{
  "model": "autoregressive pixel model",
  "dataset": "photos of plants and fungi (iNaturalist)",
  "train_examples": 90422,
  "image_size": 16,
  "horizontal_flip": true,
  "levels_per_channel": 6,
  "vocab_size": 217,
  "arch": "transformer_decoder",
  "width": 256,
  "layers": 8,
  "norm": "rmsnorm",
  "norm_position": "pre",
  "activation": "gelu",
  "mlp_ratio": 2,
  "head_dim": 32,
  "fused_qkv": false,
  "bias": "all",
  "qk_norm": false,
  "parallel_block": false,
  "inner_norm": false,
  "drop_path": 0.1,
  "positions": "rope",
  "tie_embeddings": true,
  "init": "orthogonal",
  "residual_init": "none",
  "optimizer": "adamw",
  "lr": 0.0018,
  "beta1": 0.9,
  "beta2": 0.95,
  "eps": 1e-08,
  "grad_clip": 1.0,
  "steps": 15900,
  "batch_size": 128,
  "epochs": 22.5,
  "lr_schedule": "cosine",
  "final_lr_fraction": 0,
  "warmup_steps": 310,
  "weight_decay": 0.2
}
Rows from block 4, named by matrix and row number. Rows with one number belong to one attention dimension. Each number is 200 + 30 x the weight over its row's rms, rounded and kept within 0 to 999. All counts start at 0. After the name is the row's rms in percent of the matrix's.
# v: attention value (model.blocks.4.attn.v.weight, 256x256), inputs 128-255
# proj: attention output (model.blocks.4.attn.proj.weight, 256x256, transposed), outputs 128-255
v.230,098,186,217,210,210,220,143,239,263,237,172,173,213,183,217,178,217,238,229,178,189,210,140,196,234,230,209,230,234,194,208,203,247,172,168,197,241,218,205,237,211,266,249,208,203,200,213,242,172,155,194,145,197,187,223,151,200,153,171,192,227,212,202,190,187,213,190,215,172,193,224,178,201,267,230,207,129,203,207,217,188,239,185,220,174,151,203,184,208,223,233,173,214,186,214,195,221,170,193,203,187,192,150,203,183,185,190,150,245,202,179,158,205,148,212,246,201,223,183,214,205,217,203,176,217,150,178,195,221
v.231,083,213,189,222,174,221,253,220,253,176,181,202,194,242,210,202,168,228,214,205,221,115,217,197,154,169,225,236,239,192,186,204,161,195,215,194,190,220,211,242,302,207,210,200,169,236,220,183,184,195,177,269,191,190,140,202,158,213,284,222,183,216,212,181,185,175,218,191,186,203,197,208,153,191,247,202,181,195,220,178,237,219,251,231,221,184,230,198,159,209,195,256,228,215,189,223,162,206,190,248,273,224,179,183,208,162,187,186,220,200,150,211,178,169,148,209,180,176,205,151,173,195,182,211,244,165,190,213,220
v.232,086,168,202,172,198,213,200,233,218,219,194,242,198,211,175,149,201,203,211,169,173,198,221,186,227,202,200,172,208,168,169,200,193,195,241,199,210,187,225,132,186,157,215,188,213,237,185,156,193,185,166,225,259,227,248,111,239,240,222,197,162,173,200,205,204,187,205,179,192,184,237,193,245,205,219,169,194,211,206,259,161,148,158,235,252,150,208,189,240,142,207,194,223,246,166,170,179,216,178,236,177,245,194,215,174,232,197,175,203,211,182,206,255,219,170,166,205,123,174,164,182,184,213,213,184,204,202,162,201
v.233,080,146,192,268,184,156,238,210,207,205,167,159,189,254,205,181,232,160,192,204,182,200,213,216,215,260,196,198,217,189,197,201,207,182,171,200,194,192,160,257,152,214,195,199,209,203,226,199,222,220,231,223,123,185,208,163,208,209,223,206,203,181,236,248,184,257,198,154,187,176,206,196,203,271,206,194,228,189,200,177,197,197,191,233,166,222,183,216,164,182,218,279,231,176,288,173,232,171,244,175,219,197,216,222,190,145,77,271,232,176,233,195,227,188,197,189,213,279,204,222,292,191,204,185,214,189,199,209,212
v.234,071,166,224,222,154,251,188,256,220,176,201,230,185,176,212,210,231,224,201,167,228,174,207,185,209,217,215,148,211,268,293,203,214,171,193,264,258,179,211,229,225,166,208,171,194,229,223,217,189,144,155,185,161,221,178,146,234,171,172,163,222,202,222,194,198,204,213,167,198,193,207,187,214,229,181,189,156,181,193,255,216,198,209,213,195,239,199,152,205,203,220,191,220,166,195,206,261,174,166,204,142,128,228,271,194,172,184,197,206,226,129,171,227,165,127,187,244,214,206,219,192,226,193,214,194,169,149,178,229
v.235,068,210,324,177,264,213,190,200,215,220,207,200,206,186,239,239,215,236,185,207,201,197,188,214,195,146,168,258,204,176,206,211,182,209,222,183,249,148,215,214,212,231,210,222,196,192,186,198,194,182,176,183,228,237,187,190,217,214,238,186,150,202,199,192,192,187,222,194,203,227,202,154,171,181,211,218,184,181,197,235,194,157,195,228,213,221,188,210,206,222,198,159,177,149,211,204,226,200,140,240,191,135,223,216,265,229,159,222,164,199,174,231,184,219,234,195,212,224,195,204,180,212,156,173,223,214,240,143,195
v.236,094,240,206,182,196,256,186,161,201,212,206,184,191,198,187,193,199,163,161,273,203,224,189,213,179,151,228,231,179,236,187,205,178,218,294,239,186,225,172,218,155,210,218,228,250,199,189,228,183,183,235,234,176,208,180,234,179,224,215,189,225,265,199,206,180,170,205,212,193,110,183,203,220,181,175,193,145,212,256,209,211,214,217,211,266,209,168,232,151,215,221,229,238,207,185,204,230,211,228,208,188,201,217,178,175,239,208,231,193,215,241,272,228,242,154,184,236,215,155,141,158,187,201,197,220,226,144,208,251
v.237,086,156,224,206,214,171,156,169,213,193,222,220,193,203,212,226,231,148,216,192,173,223,164,185,205,160,192,172,225,228,193,193,241,218,186,225,233,222,206,188,100,142,175,195,185,196,194,219,185,177,232,190,186,177,251,225,153,199,223,180,227,175,205,215,214,215,243,167,190,244,230,181,234,223,155,251,201,192,200,236,205,195,225,148,128,232,210,201,237,195,275,174,203,177,184,166,163,254,176,197,116,186,177,223,239,190,186,191,217,224,237,169,237,231,202,162,200,233,162,206,220,142,169,200,212,203,182,182,183
v.238,089,222,198,216,222,261,243,207,183,168,161,187,199,176,223,180,227,230,195,164,193,231,291,137,239,175,255,234,183,198,264,208,199,208,171,267,229,165,193,198,213,150,172,156,168,242,247,158,162,200,183,175,188,174,216,198,211,175,183,165,138,183,177,214,218,223,200,206,205,207,208,191,206,185,150,205,168,186,171,197,199,186,219,202,163,248,244,207,237,167,179,230,151,158,202,264,213,174,173,139,166,148,168,235,210,195,186,171,236,190,115,207,231,230,197,159,211,162,185,229,231,261,168,191,173,208,237,192,205
v.239,086,122,212,182,187,192,182,269,192,197,209,175,216,187,223,229,217,207,230,192,193,233,173,272,245,212,139,143,203,151,207,187,181,152,156,151,214,204,192,178,282,213,273,240,182,157,166,182,181,186,149,154,195,241,217,181,241,160,201,286,205,220,201,213,129,208,186,174,191,241,171,197,173,238,237,162,161,229,191,215,196,207,168,226,187,185,228,169,196,190,172,250,231,187,188,176,198,159,229,207,237,168,199,218,262,236,198,201,210,167,204,185,187,131,179,225,174,184,223,159,278,244,181,205,266,188,219,189,177
v.240,086,170,219,204,189,183,138,216,237,196,198,191,204,187,204,219,240,232,166,170,194,239,255,223,244,232,152,277,216,161,199,199,219,199,251,204,208,194,178,204,221,182,213,232,176,192,188,301,197,179,194,221,172,191,224,175,181,266,224,204,159,190,188,197,199,261,183,207,193,202,218,208,222,210,188,175,165,179,285,157,217,224,196,129,261,191,180,192,194,232,209,233,213,209,186,190,190,156,199,178,215,181,192,204,212,183,219,199,200,203,170,191,137,186,284,201,162,182,211,208,221,157,169,184,208,223,220,215,214
v.241,095,197,195,202,182,163,211,164,212,179,197,185,196,173,215,191,176,142,207,205,209,145,209,172,165,179,234,183,197,263,220,209,255,190,162,235,187,189,202,234,243,210,173,198,170,218,217,200,213,190,151,237,172,203,205,169,187,142,169,173,228,191,181,207,225,196,181,230,201,193,221,222,220,105,219,241,210,207,168,241,191,195,221,194,213,232,218,139,204,209,227,158,217,179,180,238,230,223,214,197,173,215,222,189,176,169,200,209,181,183,121,146,247,165,153,169,244,213,234,216,197,242,210,222,126,144,121,225,237
v.242,102,283,202,214,213,176,226,241,170,217,229,224,179,149,214,199,178,229,206,180,238,153,168,251,207,202,118,172,180,197,201,190,134,201,236,178,167,206,207,209,168,135,268,224,209,188,182,205,173,196,160,175,211,235,194,198,208,229,260,161,244,234,200,194,222,255,194,191,189,258,235,209,220,226,197,211,226,187,202,194,213,213,224,201,230,212,176,174,194,168,201,167,185,197,206,190,200,207,204,178,218,207,265,265,171,197,178,193,185,208,235,239,149,180,220,188,213,202,268,148,162,112,217,240,218,271,167,203,219
v.243,080,234,212,215,125,201,173,168,178,166,247,264,189,197,223,240,206,249,238,193,195,221,198,163,210,210,206,196,184,274,240,191,148,215,242,222,234,181,201,219,200,179,172,159,192,245,258,201,174,196,187,229,165,187,190,267,166,204,259,164,223,192,210,209,218,226,235,177,221,178,207,193,203,197,193,190,184,199,245,190,203,212,254,187,166,219,231,147,195,212,211,224,226,158,213,195,199,190,198,166,214,122,252,236,125,248,208,218,183,137,221,224,215,176,162,181,208,215,243,171,174,185,225,206,143,202,234,187,173
v.244,076,139,218,199,241,174,229,203,228,176,199,188,283,139,195,205,238,211,177,184,166,234,199,219,178,202,193,206,197,195,212,199,197,178,200,218,207,211,163,202,192,193,210,190,184,202,177,191,212,248,232,261,210,252,243,155,218,196,249,201,188,203,227,196,172,231,179,239,186,180,201,186,236,148,163,216,205,232,199,183,183,181,197,176,235,178,191,203,229,196,238,227,193,191,203,165,193,167,207,223,229,188,226,210,218,176,111,270,168,194,176,178,231,194,217,174,180,207,214,208,247,228,216,215,201,212,182,188,220
v.245,082,247,198,219,210,211,174,200,142,231,223,204,222,132,206,167,224,212,208,185,192,234,201,198,196,208,209,185,179,201,164,207,183,176,219,207,100,206,212,200,187,209,198,253,274,140,163,215,238,221,250,193,234,201,178,199,170,215,217,175,175,198,176,173,190,254,162,205,193,201,219,205,189,196,183,173,239,187,221,159,230,208,206,196,170,198,144,256,247,184,171,224,222,197,178,138,233,202,201,206,248,230,253,184,167,163,182,213,203,227,267,237,221,174,210,214,178,199,228,158,176,150,224,211,216,192,160,206,214
v.246,081,178,204,190,167,237,233,196,144,217,192,209,164,206,212,251,160,128,173,251,177,223,211,229,204,209,118,166,214,194,184,201,191,232,168,223,167,180,159,195,203,224,182,200,191,190,154,191,170,210,205,184,226,194,222,202,228,228,154,239,209,240,205,252,228,163,213,185,186,220,200,187,144,225,253,175,203,235,211,194,175,222,147,182,179,147,163,180,222,168,157,246,180,195,212,220,206,206,247,171,195,177,138,198,259,203,157,195,221,233,143,247,261,169,183,149,195,221,143,200,234,248,188,192,225,216,246,182,188
v.247,084,178,216,181,185,156,203,145,235,217,239,181,203,224,181,215,168,189,152,178,186,206,191,275,118,182,146,234,148,212,152,202,206,219,150,251,172,232,203,181,188,211,202,252,201,198,160,243,200,239,215,197,225,221,206,157,162,213,197,232,201,206,199,190,192,193,206,203,197,138,216,210,181,163,260,227,261,205,200,159,179,205,211,195,259,180,158,168,229,203,203,159,195,190,191,179,232,207,233,245,204,254,172,122,247,207,188,214,202,170,179,167,194,160,184,178,132,252,189,213,151,236,215,222,182,209,213,199,215
v.248,069,182,289,203,188,243,190,213,236,236,140,153,149,259,210,196,177,190,211,172,241,117,230,180,263,190,174,235,208,187,191,197,244,216,130,148,228,176,254,211,233,233,221,168,175,248,217,211,243,143,171,188,166,211,206,171,222,154,248,185,167,174,207,200,189,177,176,120,195,189,254,166,194,260,243,245,174,180,184,240,187,202,205,215,198,245,219,208,201,231,196,121,191,179,184,252,257,230,205,233,222,160,206,216,224,200,201,179,175,213,164,197,186,158,192,214,219,216,209,235,180,170,165,167,209,187,178,147,188
v.249,090,183,215,224,205,165,186,208,205,171,160,176,200,197,241,226,216,241,217,202,195,208,294,238,187,245,208,164,167,174,219,199,199,177,179,193,142,185,182,238,183,179,181,204,201,182,203,257,170,208,237,188,150,234,197,179,241,206,208,159,194,193,204,217,205,266,206,224,204,228,145,202,145,219,173,204,182,178,188,183,173,207,160,218,215,142,140,104,188,261,212,262,184,194,226,247,224,152,202,191,132,211,204,260,226,124,192,191,215,205,195,222,165,231,227,192,179,240,208,149,249,173,165,199,232,232,178,216,185
v.250,099,244,186,207,179,219,204,218,172,192,225,195,202,194,172,244,243,232,199,171,245,154,213,274,189,206,196,143,182,213,221,194,244,214,172,253,189,254,211,194,113,156,204,199,240,116,247,242,211,186,216,163,204,174,170,192,180,209,140,150,194,213,209,205,200,240,169,182,210,147,254,198,211,254,178,223,202,205,143,240,158,168,268,220,237,201,183,229,222,214,197,185,226,227,190,232,227,193,195,205,215,183,183,187,195,142,191,202,195,265,235,222,158,230,233,205,165,168,226,241,211,155,227,205,180,211,165,184,244
v.251,088,127,225,251,226,144,163,242,248,248,174,149,194,199,180,200,204,221,194,185,184,214,159,282,208,203,201,218,216,189,213,197,206,195,177,177,205,219,209,216,230,245,251,202,185,206,209,289,154,184,156,126,192,249,203,196,138,199,230,233,219,184,199,192,150,225,182,182,188,244,220,196,185,235,209,205,147,216,146,247,201,220,174,153,180,160,209,202,178,201,187,162,151,190,202,228,191,206,222,239,225,228,132,249,234,202,167,215,196,146,246,197,180,194,221,212,193,208,213,227,252,207,221,223,227,198,199,196,195
v.252,087,203,188,214,259,219,184,245,152,173,241,209,220,120,205,227,202,207,214,233,175,246,279,190,158,221,176,226,196,190,244,197,172,207,244,175,202,186,157,219,219,231,217,186,201,154,177,211,174,246,221,219,181,184,178,199,193,187,203,192,192,229,189,201,201,176,183,263,196,243,153,219,150,118,168,162,189,195,191,169,202,203,211,153,175,182,220,184,181,237,166,298,201,221,222,218,177,194,181,171,205,195,214,213,214,196,228,221,158,184,175,187,163,217,243,200,171,154,143,173,267,220,198,173,222,181,228,254,174
v.253,073,220,173,157,172,235,151,187,231,227,230,219,158,232,182,199,201,157,194,231,202,156,168,185,185,147,172,225,225,192,183,196,215,244,205,209,211,216,186,151,216,218,223,225,203,196,189,193,189,172,203,186,171,174,195,274,161,209,168,210,202,229,184,229,205,157,205,218,198,220,189,223,206,181,200,223,163,207,232,197,203,232,218,209,215,209,205,186,137,257,220,167,222,237,186,235,167,246,238,195,176,230,202,145,229,232,300,152,181,237,198,208,189,245,189,248,224,143,184,184,121,161,180,175,207,187,211,228,176
v.254,071,119,258,196,181,218,250,217,257,175,180,223,231,202,210,207,224,198,205,197,172,195,206,210,225,220,171,205,192,204,234,193,229,181,161,172,250,210,208,194,194,196,227,188,187,223,182,184,263,185,241,253,156,250,229,160,247,200,234,170,196,199,236,190,177,184,161,181,210,191,212,160,233,197,193,215,198,198,205,211,159,198,217,197,192,251,195,225,198,254,227,176,188,187,216,180,219,182,195,180,206,177,220,229,200,180,152,219,189,253,128,150,194,190,172,205,201,204,221,233,247,188,172,171,178,224,157,153,200
v.255,075,137,191,204,230,184,222,227,188,171,210,247,241,137,184,204,197,210,211,177,189,198,221,184,203,168,237,136,183,199,225,195,215,159,200,186,187,195,242,205,230,189,204,206,219,237,173,143,204,209,200,196,183,204,201,116,249,139,215,192,214,183,192,138,181,133,174,232,213,250,182,205,193,155,170,179,212,182,168,189,206,184,183,192,203,202,206,203,195,207,190,202,206,234,192,173,185,180,136,208,196,246,232,258,185,213,267,176,201,199,186,180,184,201,192,219,181,188,200,188,205,219,174,200,211,179,181,210,199
proj.230,094,242,204,188,222,188,124,199,153,211,218,246,226,174,215,213,166,179,197,215,188,228,231,177,173,201,270,211,208,193,229,192,174,229,155,222,217,205,195,211,227,251,205,211,177,173,210,209,194,170,190,134,214,220,268,153,233,204,198,170,166,277,210,176,241,216,250,217,205,191,197,177,241,211,209,154,183,216,200,163,204,201,209,149,223,167,203,225,166,182,214,210,219,180,189,183,223,243,262,189,222,153,148,224,193,218,205,211,216,183,235,197,235,166,157,267,184,158,210,155,183,183,238,158,217,256,128,209,222
proj.231,080,200,207,213,197,211,232,199,195,215,183,189,199,196,226,206,206,216,191,161,212,168,239,209,234,228,155,194,265,267,188,266,202,171,174,168,150,134,216,162,158,197,210,192,154,161,177,191,182,201,207,240,187,236,183,247,189,174,231,179,244,127,193,181,219,175,186,183,195,166,217,199,173,201,212,210,194,190,242,215,282,175,204,201,169,209,213,215,182,174,255,208,190,168,183,208,197,208,219,148,197,201,134,177,197,200,168,214,211,152,210,226,178,157,217,172,224,234,191,181,209,252,184,180,148,148,232,194,190
proj.232,085,167,188,169,207,197,203,230,223,189,210,230,206,224,208,126,139,204,221,227,165,216,229,212,211,209,210,250,188,224,182,222,188,188,152,212,191,146,201,165,254,153,223,237,219,241,205,182,225,168,195,240,172,201,241,195,205,182,188,182,188,184,196,205,239,209,163,181,244,268,208,197,203,191,88,202,225,209,226,226,222,138,233,152,232,209,184,182,199,153,208,230,257,219,178,170,207,198,226,146,182,145,207,214,207,203,212,197,209,259,166,153,167,164,192,237,212,209,176,164,205,173,196,182,183,212,214,155,183
proj.233,083,226,189,235,171,225,192,166,173,229,146,198,172,221,193,235,198,198,204,245,219,194,194,272,203,194,220,192,193,203,184,168,204,284,187,187,175,266,181,203,167,216,147,212,209,197,208,217,174,254,175,157,191,217,175,172,273,225,229,191,227,201,279,233,146,212,226,199,185,194,161,216,258,192,199,162,240,212,197,195,183,187,218,216,106,178,162,179,176,208,244,219,242,190,226,181,193,194,153,210,235,294,192,151,199,237,162,249,198,162,154,156,129,223,201,186,181,211,243,191,182,171,243,196,201,173,180,208,228
proj.234,067,244,205,229,190,171,144,184,175,163,222,236,209,176,208,218,200,174,226,212,196,208,218,242,192,208,216,224,233,197,193,155,221,196,180,267,181,197,200,177,190,208,171,174,275,236,202,199,141,225,214,194,203,221,246,198,137,184,195,222,175,206,203,188,231,174,193,172,205,285,173,173,167,220,161,148,217,224,240,181,258,230,211,185,173,162,177,223,186,185,254,231,180,213,193,188,206,228,146,212,240,198,174,155,237,229,190,204,200,157,210,157,183,207,160,222,153,166,170,233,175,189,183,217,186,209,179,176,201
proj.235,072,195,271,198,213,193,172,270,152,194,162,243,222,204,196,235,202,188,200,181,204,170,172,202,196,222,213,166,158,248,167,161,178,147,199,241,211,145,223,208,249,179,218,180,274,188,171,178,224,232,215,200,199,169,239,204,183,221,229,201,126,244,198,197,194,195,211,204,196,202,180,104,159,205,165,159,207,213,172,184,211,147,199,263,183,191,164,204,200,229,191,177,166,234,204,187,206,166,213,167,185,177,225,219,228,222,197,195,204,215,241,220,210,204,218,237,186,234,203,221,185,216,196,216,134,198,208,165,199
proj.236,093,201,193,222,181,214,236,201,249,179,200,279,203,184,194,174,215,260,218,265,239,214,242,164,221,234,174,209,225,187,164,143,230,163,213,230,203,200,204,196,226,164,216,196,206,245,164,209,212,208,169,195,206,205,243,219,248,187,226,188,157,145,198,208,186,206,190,211,189,231,175,171,239,199,212,204,183,188,188,225,218,208,165,227,212,179,281,167,203,146,198,210,158,207,219,197,176,214,200,244,165,224,240,172,221,181,217,188,235,134,201,193,152,241,189,171,206,218,205,230,283,177,198,192,237,192,232,216,184
proj.237,086,241,206,207,182,216,135,209,181,206,175,240,198,248,214,198,262,201,216,271,224,180,167,207,185,253,209,258,193,199,207,170,207,224,200,205,173,198,207,190,210,219,205,151,229,172,234,214,185,194,235,203,190,246,215,121,255,220,183,185,214,261,205,202,191,256,203,191,224,256,165,183,191,214,223,136,234,193,233,213,196,219,175,200,144,180,174,174,182,210,203,206,257,184,191,194,276,278,210,236,246,150,184,142,247,212,209,206,176,185,186,179,232,270,224,229,141,150,201,221,196,204,200,166,228,212,194,188,216
proj.238,085,210,190,252,200,197,215,213,162,192,217,228,209,210,207,197,215,187,166,169,208,195,228,207,187,182,166,199,174,176,192,241,150,194,139,258,192,186,181,192,183,176,141,190,277,174,219,126,137,189,213,240,208,197,191,211,182,190,182,228,205,193,175,204,218,177,210,201,235,264,226,187,210,166,160,191,209,208,242,174,187,238,253,205,249,159,197,185,166,231,224,254,160,225,215,227,235,217,175,140,203,164,186,218,276,206,196,179,191,178,184,236,186,257,182,206,195,151,223,265,152,209,196,193,234,215,219,167,190
proj.239,086,184,216,143,244,194,155,213,209,216,185,134,204,196,201,208,191,200,183,183,203,170,197,179,189,102,194,177,228,240,252,195,191,244,222,165,187,242,182,166,148,209,234,207,154,212,148,259,207,153,201,156,173,239,229,225,164,244,203,203,210,255,201,226,257,239,204,173,181,139,220,187,168,196,159,202,193,209,246,209,204,121,186,220,186,250,205,264,197,214,218,207,202,205,177,230,180,175,162,231,189,194,187,147,171,249,206,202,230,236,177,227,194,151,192,221,132,180,165,183,156,199,183,165,157,186,162,190,183
proj.240,086,168,226,232,215,196,197,195,214,221,202,160,218,200,185,241,229,205,202,168,214,191,149,148,176,132,236,187,215,192,123,216,154,240,197,172,211,213,188,205,197,215,181,181,259,190,139,188,218,252,233,172,192,197,230,229,181,264,232,193,151,234,195,178,203,208,185,206,190,205,212,187,215,217,232,230,197,196,240,183,238,199,190,144,207,229,170,222,195,190,167,221,193,170,184,203,207,166,175,99,166,204,180,142,154,250,230,205,187,208,243,214,129,147,201,156,183,202,235,249,251,218,204,223,201,240,144,207,255
proj.241,091,203,196,244,191,159,197,235,234,186,263,197,196,187,214,219,204,196,243,185,196,197,207,205,187,287,158,229,220,165,198,225,226,176,206,236,185,197,232,215,186,214,217,204,202,205,226,163,150,212,184,224,196,196,225,209,190,210,202,156,198,137,166,206,223,189,186,223,195,241,185,217,176,182,250,207,183,204,171,191,219,282,263,227,183,150,202,137,197,186,273,161,165,147,194,195,224,237,215,215,255,181,146,219,245,252,174,207,159,170,237,200,241,185,141,215,196,186,191,170,200,231,200,209,181,221,201,213,202
proj.242,096,171,224,219,206,209,187,142,147,230,215,183,189,209,183,203,134,194,203,205,203,243,168,179,211,170,239,218,235,248,177,243,169,194,245,172,195,194,187,206,171,234,250,202,229,200,213,216,207,203,259,220,187,228,249,166,188,174,162,216,198,219,201,181,219,184,150,200,186,172,171,207,182,195,218,177,198,183,264,247,228,184,161,190,240,265,173,215,207,150,168,235,220,181,211,188,198,155,178,193,240,195,169,200,169,187,181,183,219,254,104,182,189,177,175,152,259,207,190,195,188,209,197,232,157,208,175,210,164
proj.243,079,220,198,227,159,241,175,178,117,222,216,222,193,221,246,186,217,203,198,204,215,233,228,215,175,186,201,193,225,200,202,263,227,156,192,250,144,135,226,191,177,202,136,185,246,207,268,212,159,175,240,212,185,188,142,191,214,180,225,241,216,174,191,208,202,187,161,208,203,198,138,209,172,278,173,173,200,213,199,220,225,227,174,183,231,233,204,144,221,178,227,226,183,167,178,183,182,192,169,225,214,249,203,180,177,217,202,211,181,176,203,235,155,264,204,192,209,184,223,264,192,201,177,165,167,211,196,186,226
proj.244,080,221,224,174,196,168,187,221,192,201,181,187,287,196,184,183,175,170,217,238,197,179,158,233,200,227,216,211,243,223,186,220,175,195,234,201,172,168,152,236,228,208,220,180,189,204,204,160,210,213,200,194,171,207,189,194,203,229,194,161,203,208,230,198,165,213,184,236,202,213,177,187,245,184,177,167,179,271,160,228,174,129,237,229,174,176,161,193,183,204,207,207,225,196,198,203,226,192,204,163,233,193,129,233,222,266,182,203,153,245,151,225,220,194,193,209,204,223,185,196,226,181,254,161,147,193,189,184,214
proj.245,080,191,216,222,199,207,195,144,190,246,196,154,235,199,189,217,143,224,212,175,189,182,141,191,241,191,237,177,214,217,165,199,202,213,188,164,202,215,189,216,214,265,183,230,222,225,183,226,237,182,199,185,210,210,203,206,195,249,172,197,180,243,205,186,151,219,189,204,175,197,155,193,202,188,187,192,241,203,191,202,184,205,190,298,192,262,149,182,228,210,171,214,255,185,209,209,141,144,173,230,251,232,169,203,166,244,218,196,207,161,103,219,209,179,205,206,243,163,165,159,225,212,206,218,144,225,217,199,193
proj.246,072,251,185,205,185,163,211,162,254,221,176,143,133,189,192,224,143,237,191,155,242,198,196,200,188,176,197,189,238,185,261,125,186,222,215,191,216,281,176,199,176,189,170,225,171,207,162,268,192,167,188,159,226,199,200,196,228,230,219,184,225,196,228,265,206,193,242,196,174,224,247,181,189,166,185,157,202,195,231,214,245,161,200,165,226,187,181,185,194,226,189,216,228,227,196,209,214,194,226,193,191,211,210,206,215,267,187,189,216,186,181,177,168,214,211,230,163,182,238,172,152,201,208,206,230,219,214,172,173
proj.247,084,192,199,185,219,172,185,201,272,201,183,184,215,210,202,190,146,237,226,211,220,161,168,186,210,271,189,151,243,240,161,227,209,153,223,166,211,203,192,208,223,166,221,255,153,184,170,237,290,207,174,168,165,170,211,191,224,214,218,150,189,171,218,201,151,159,184,198,205,235,190,196,160,157,209,200,204,197,168,163,227,196,195,186,244,145,254,185,194,189,166,165,218,228,178,215,165,176,241,176,181,210,182,260,201,220,225,185,190,205,223,191,217,131,222,249,163,266,222,145,230,235,186,209,189,214,265,192,206
proj.248,065,196,240,216,227,213,182,248,168,217,181,232,161,198,196,252,239,174,166,176,197,178,180,192,222,215,183,205,153,191,140,159,210,260,206,189,205,147,275,178,201,196,169,182,235,152,177,200,202,239,197,178,200,176,190,199,186,235,220,226,157,185,195,194,222,194,236,192,202,251,188,134,170,218,190,208,224,188,241,173,257,200,266,203,166,175,163,204,201,252,256,165,157,209,197,176,188,161,231,162,235,204,236,138,202,202,198,219,197,148,275,222,208,185,157,227,136,219,174,182,152,246,194,233,205,238,139,171,203
proj.249,085,241,224,227,208,221,217,154,233,182,209,187,248,186,185,206,206,240,253,230,217,204,198,245,195,160,233,195,229,249,181,229,164,259,174,191,233,233,184,224,159,193,245,193,267,261,136,209,178,243,197,204,187,214,223,205,208,154,220,194,157,235,224,215,167,194,219,191,206,175,205,202,174,223,208,236,217,183,196,230,171,179,175,169,203,216,188,200,202,188,200,162,204,226,213,267,221,185,153,221,114,227,171,184,247,215,184,152,219,180,131,143,128,214,210,85,176,201,206,226,183,202,174,212,197,241,135,215,186
proj.250,098,219,189,168,181,248,109,115,188,196,167,222,233,195,174,181,241,220,196,273,200,255,215,242,226,253,201,202,217,179,224,140,213,255,204,171,257,228,185,212,204,194,175,181,226,186,186,224,191,208,212,187,199,161,194,175,187,122,195,215,201,175,227,175,180,192,227,207,201,198,182,220,188,177,187,198,252,233,206,220,187,259,178,168,217,175,256,170,219,153,145,191,215,242,197,199,172,194,182,193,201,179,227,165,230,147,204,221,208,177,171,187,185,173,183,202,208,160,187,213,241,238,198,228,231,196,187,197,194
proj.251,086,187,202,192,214,235,148,194,180,205,164,169,191,198,203,208,205,213,204,212,204,153,220,201,228,186,283,204,166,232,172,217,163,267,197,185,158,260,198,201,197,210,200,185,194,185,149,226,170,195,184,86,215,234,225,189,147,271,215,193,170,268,165,204,232,245,217,187,186,195,194,193,192,192,269,161,200,209,239,220,236,175,174,233,153,182,203,238,201,255,194,186,139,215,195,245,197,235,193,180,214,174,196,141,164,223,170,213,225,253,250,279,247,175,183,220,155,196,188,174,158,233,189,176,193,184,127,200,160
proj.252,093,181,187,196,212,172,217,209,181,208,203,114,231,190,179,196,228,210,202,168,196,182,169,196,168,147,227,203,201,231,192,171,186,192,197,204,207,214,167,249,177,224,231,146,221,207,152,161,182,187,215,241,203,229,175,246,155,212,205,185,196,217,200,222,188,243,195,237,182,168,255,215,216,196,241,240,176,199,166,223,195,170,156,198,205,264,147,209,185,227,180,190,168,188,213,248,231,188,205,193,163,217,135,197,199,272,225,177,180,177,189,234,190,180,201,160,204,210,179,271,224,190,228,184,171,154,200,238,220
proj.253,078,175,188,191,206,209,209,203,270,205,240,247,168,204,185,168,267,214,171,176,202,213,211,128,182,182,155,226,223,159,228,174,228,173,216,164,216,186,211,166,177,197,242,217,141,194,163,204,247,169,212,229,209,191,281,232,217,189,205,208,168,192,188,226,222,212,200,196,169,202,229,197,199,208,256,242,175,149,211,181,197,270,177,180,211,199,273,210,203,176,175,184,163,188,216,209,203,242,237,247,154,170,259,180,181,120,215,193,189,178,296,215,235,217,194,186,195,191,210,211,203,207,185,221,259,189,212,227,194
proj.254,065,216,243,194,217,192,174,237,182,147,181,239,218,166,191,233,242,155,212,213,139,199,140,228,195,209,184,211,210,220,177,130,217,194,247,200,179,147,220,204,212,191,182,161,251,163,175,154,199,266,229,244,191,173,186,171,174,249,191,203,169,214,266,205,197,209,181,215,232,223,170,124,215,214,169,195,180,231,184,200,199,162,244,187,146,168,170,222,170,210,230,193,155,198,204,204,188,168,214,236,260,202,172,214,199,253,217,199,196,201,213,256,196,199,170,213,132,204,175,206,195,208,257,208,159,186,183,175,207
proj.255,074,193,208,178,225,194,218,274,204,164,235,191,233,199,189,214,168,199,251,189,135,193,170,211,206,165,205,219,184,219,181,208,223,181,214,197,174,136,224,208,263,198,240,180,202,224,193,189,196,209,214,225,187,221,207,214,122,213,177,175,189,194,177,174,229,201,149,199,242,211,245,193,154,241,199,230,216,193,188,196,179,214,204,236,180,232,165,235,187,240,182,212,146,205,213,239,235,198,172,276,223,168,153,207,215,234,226,163,214,190,163,228,191,203,206,192,145,196,120,203,191,180,172,180,161,183,248,203,182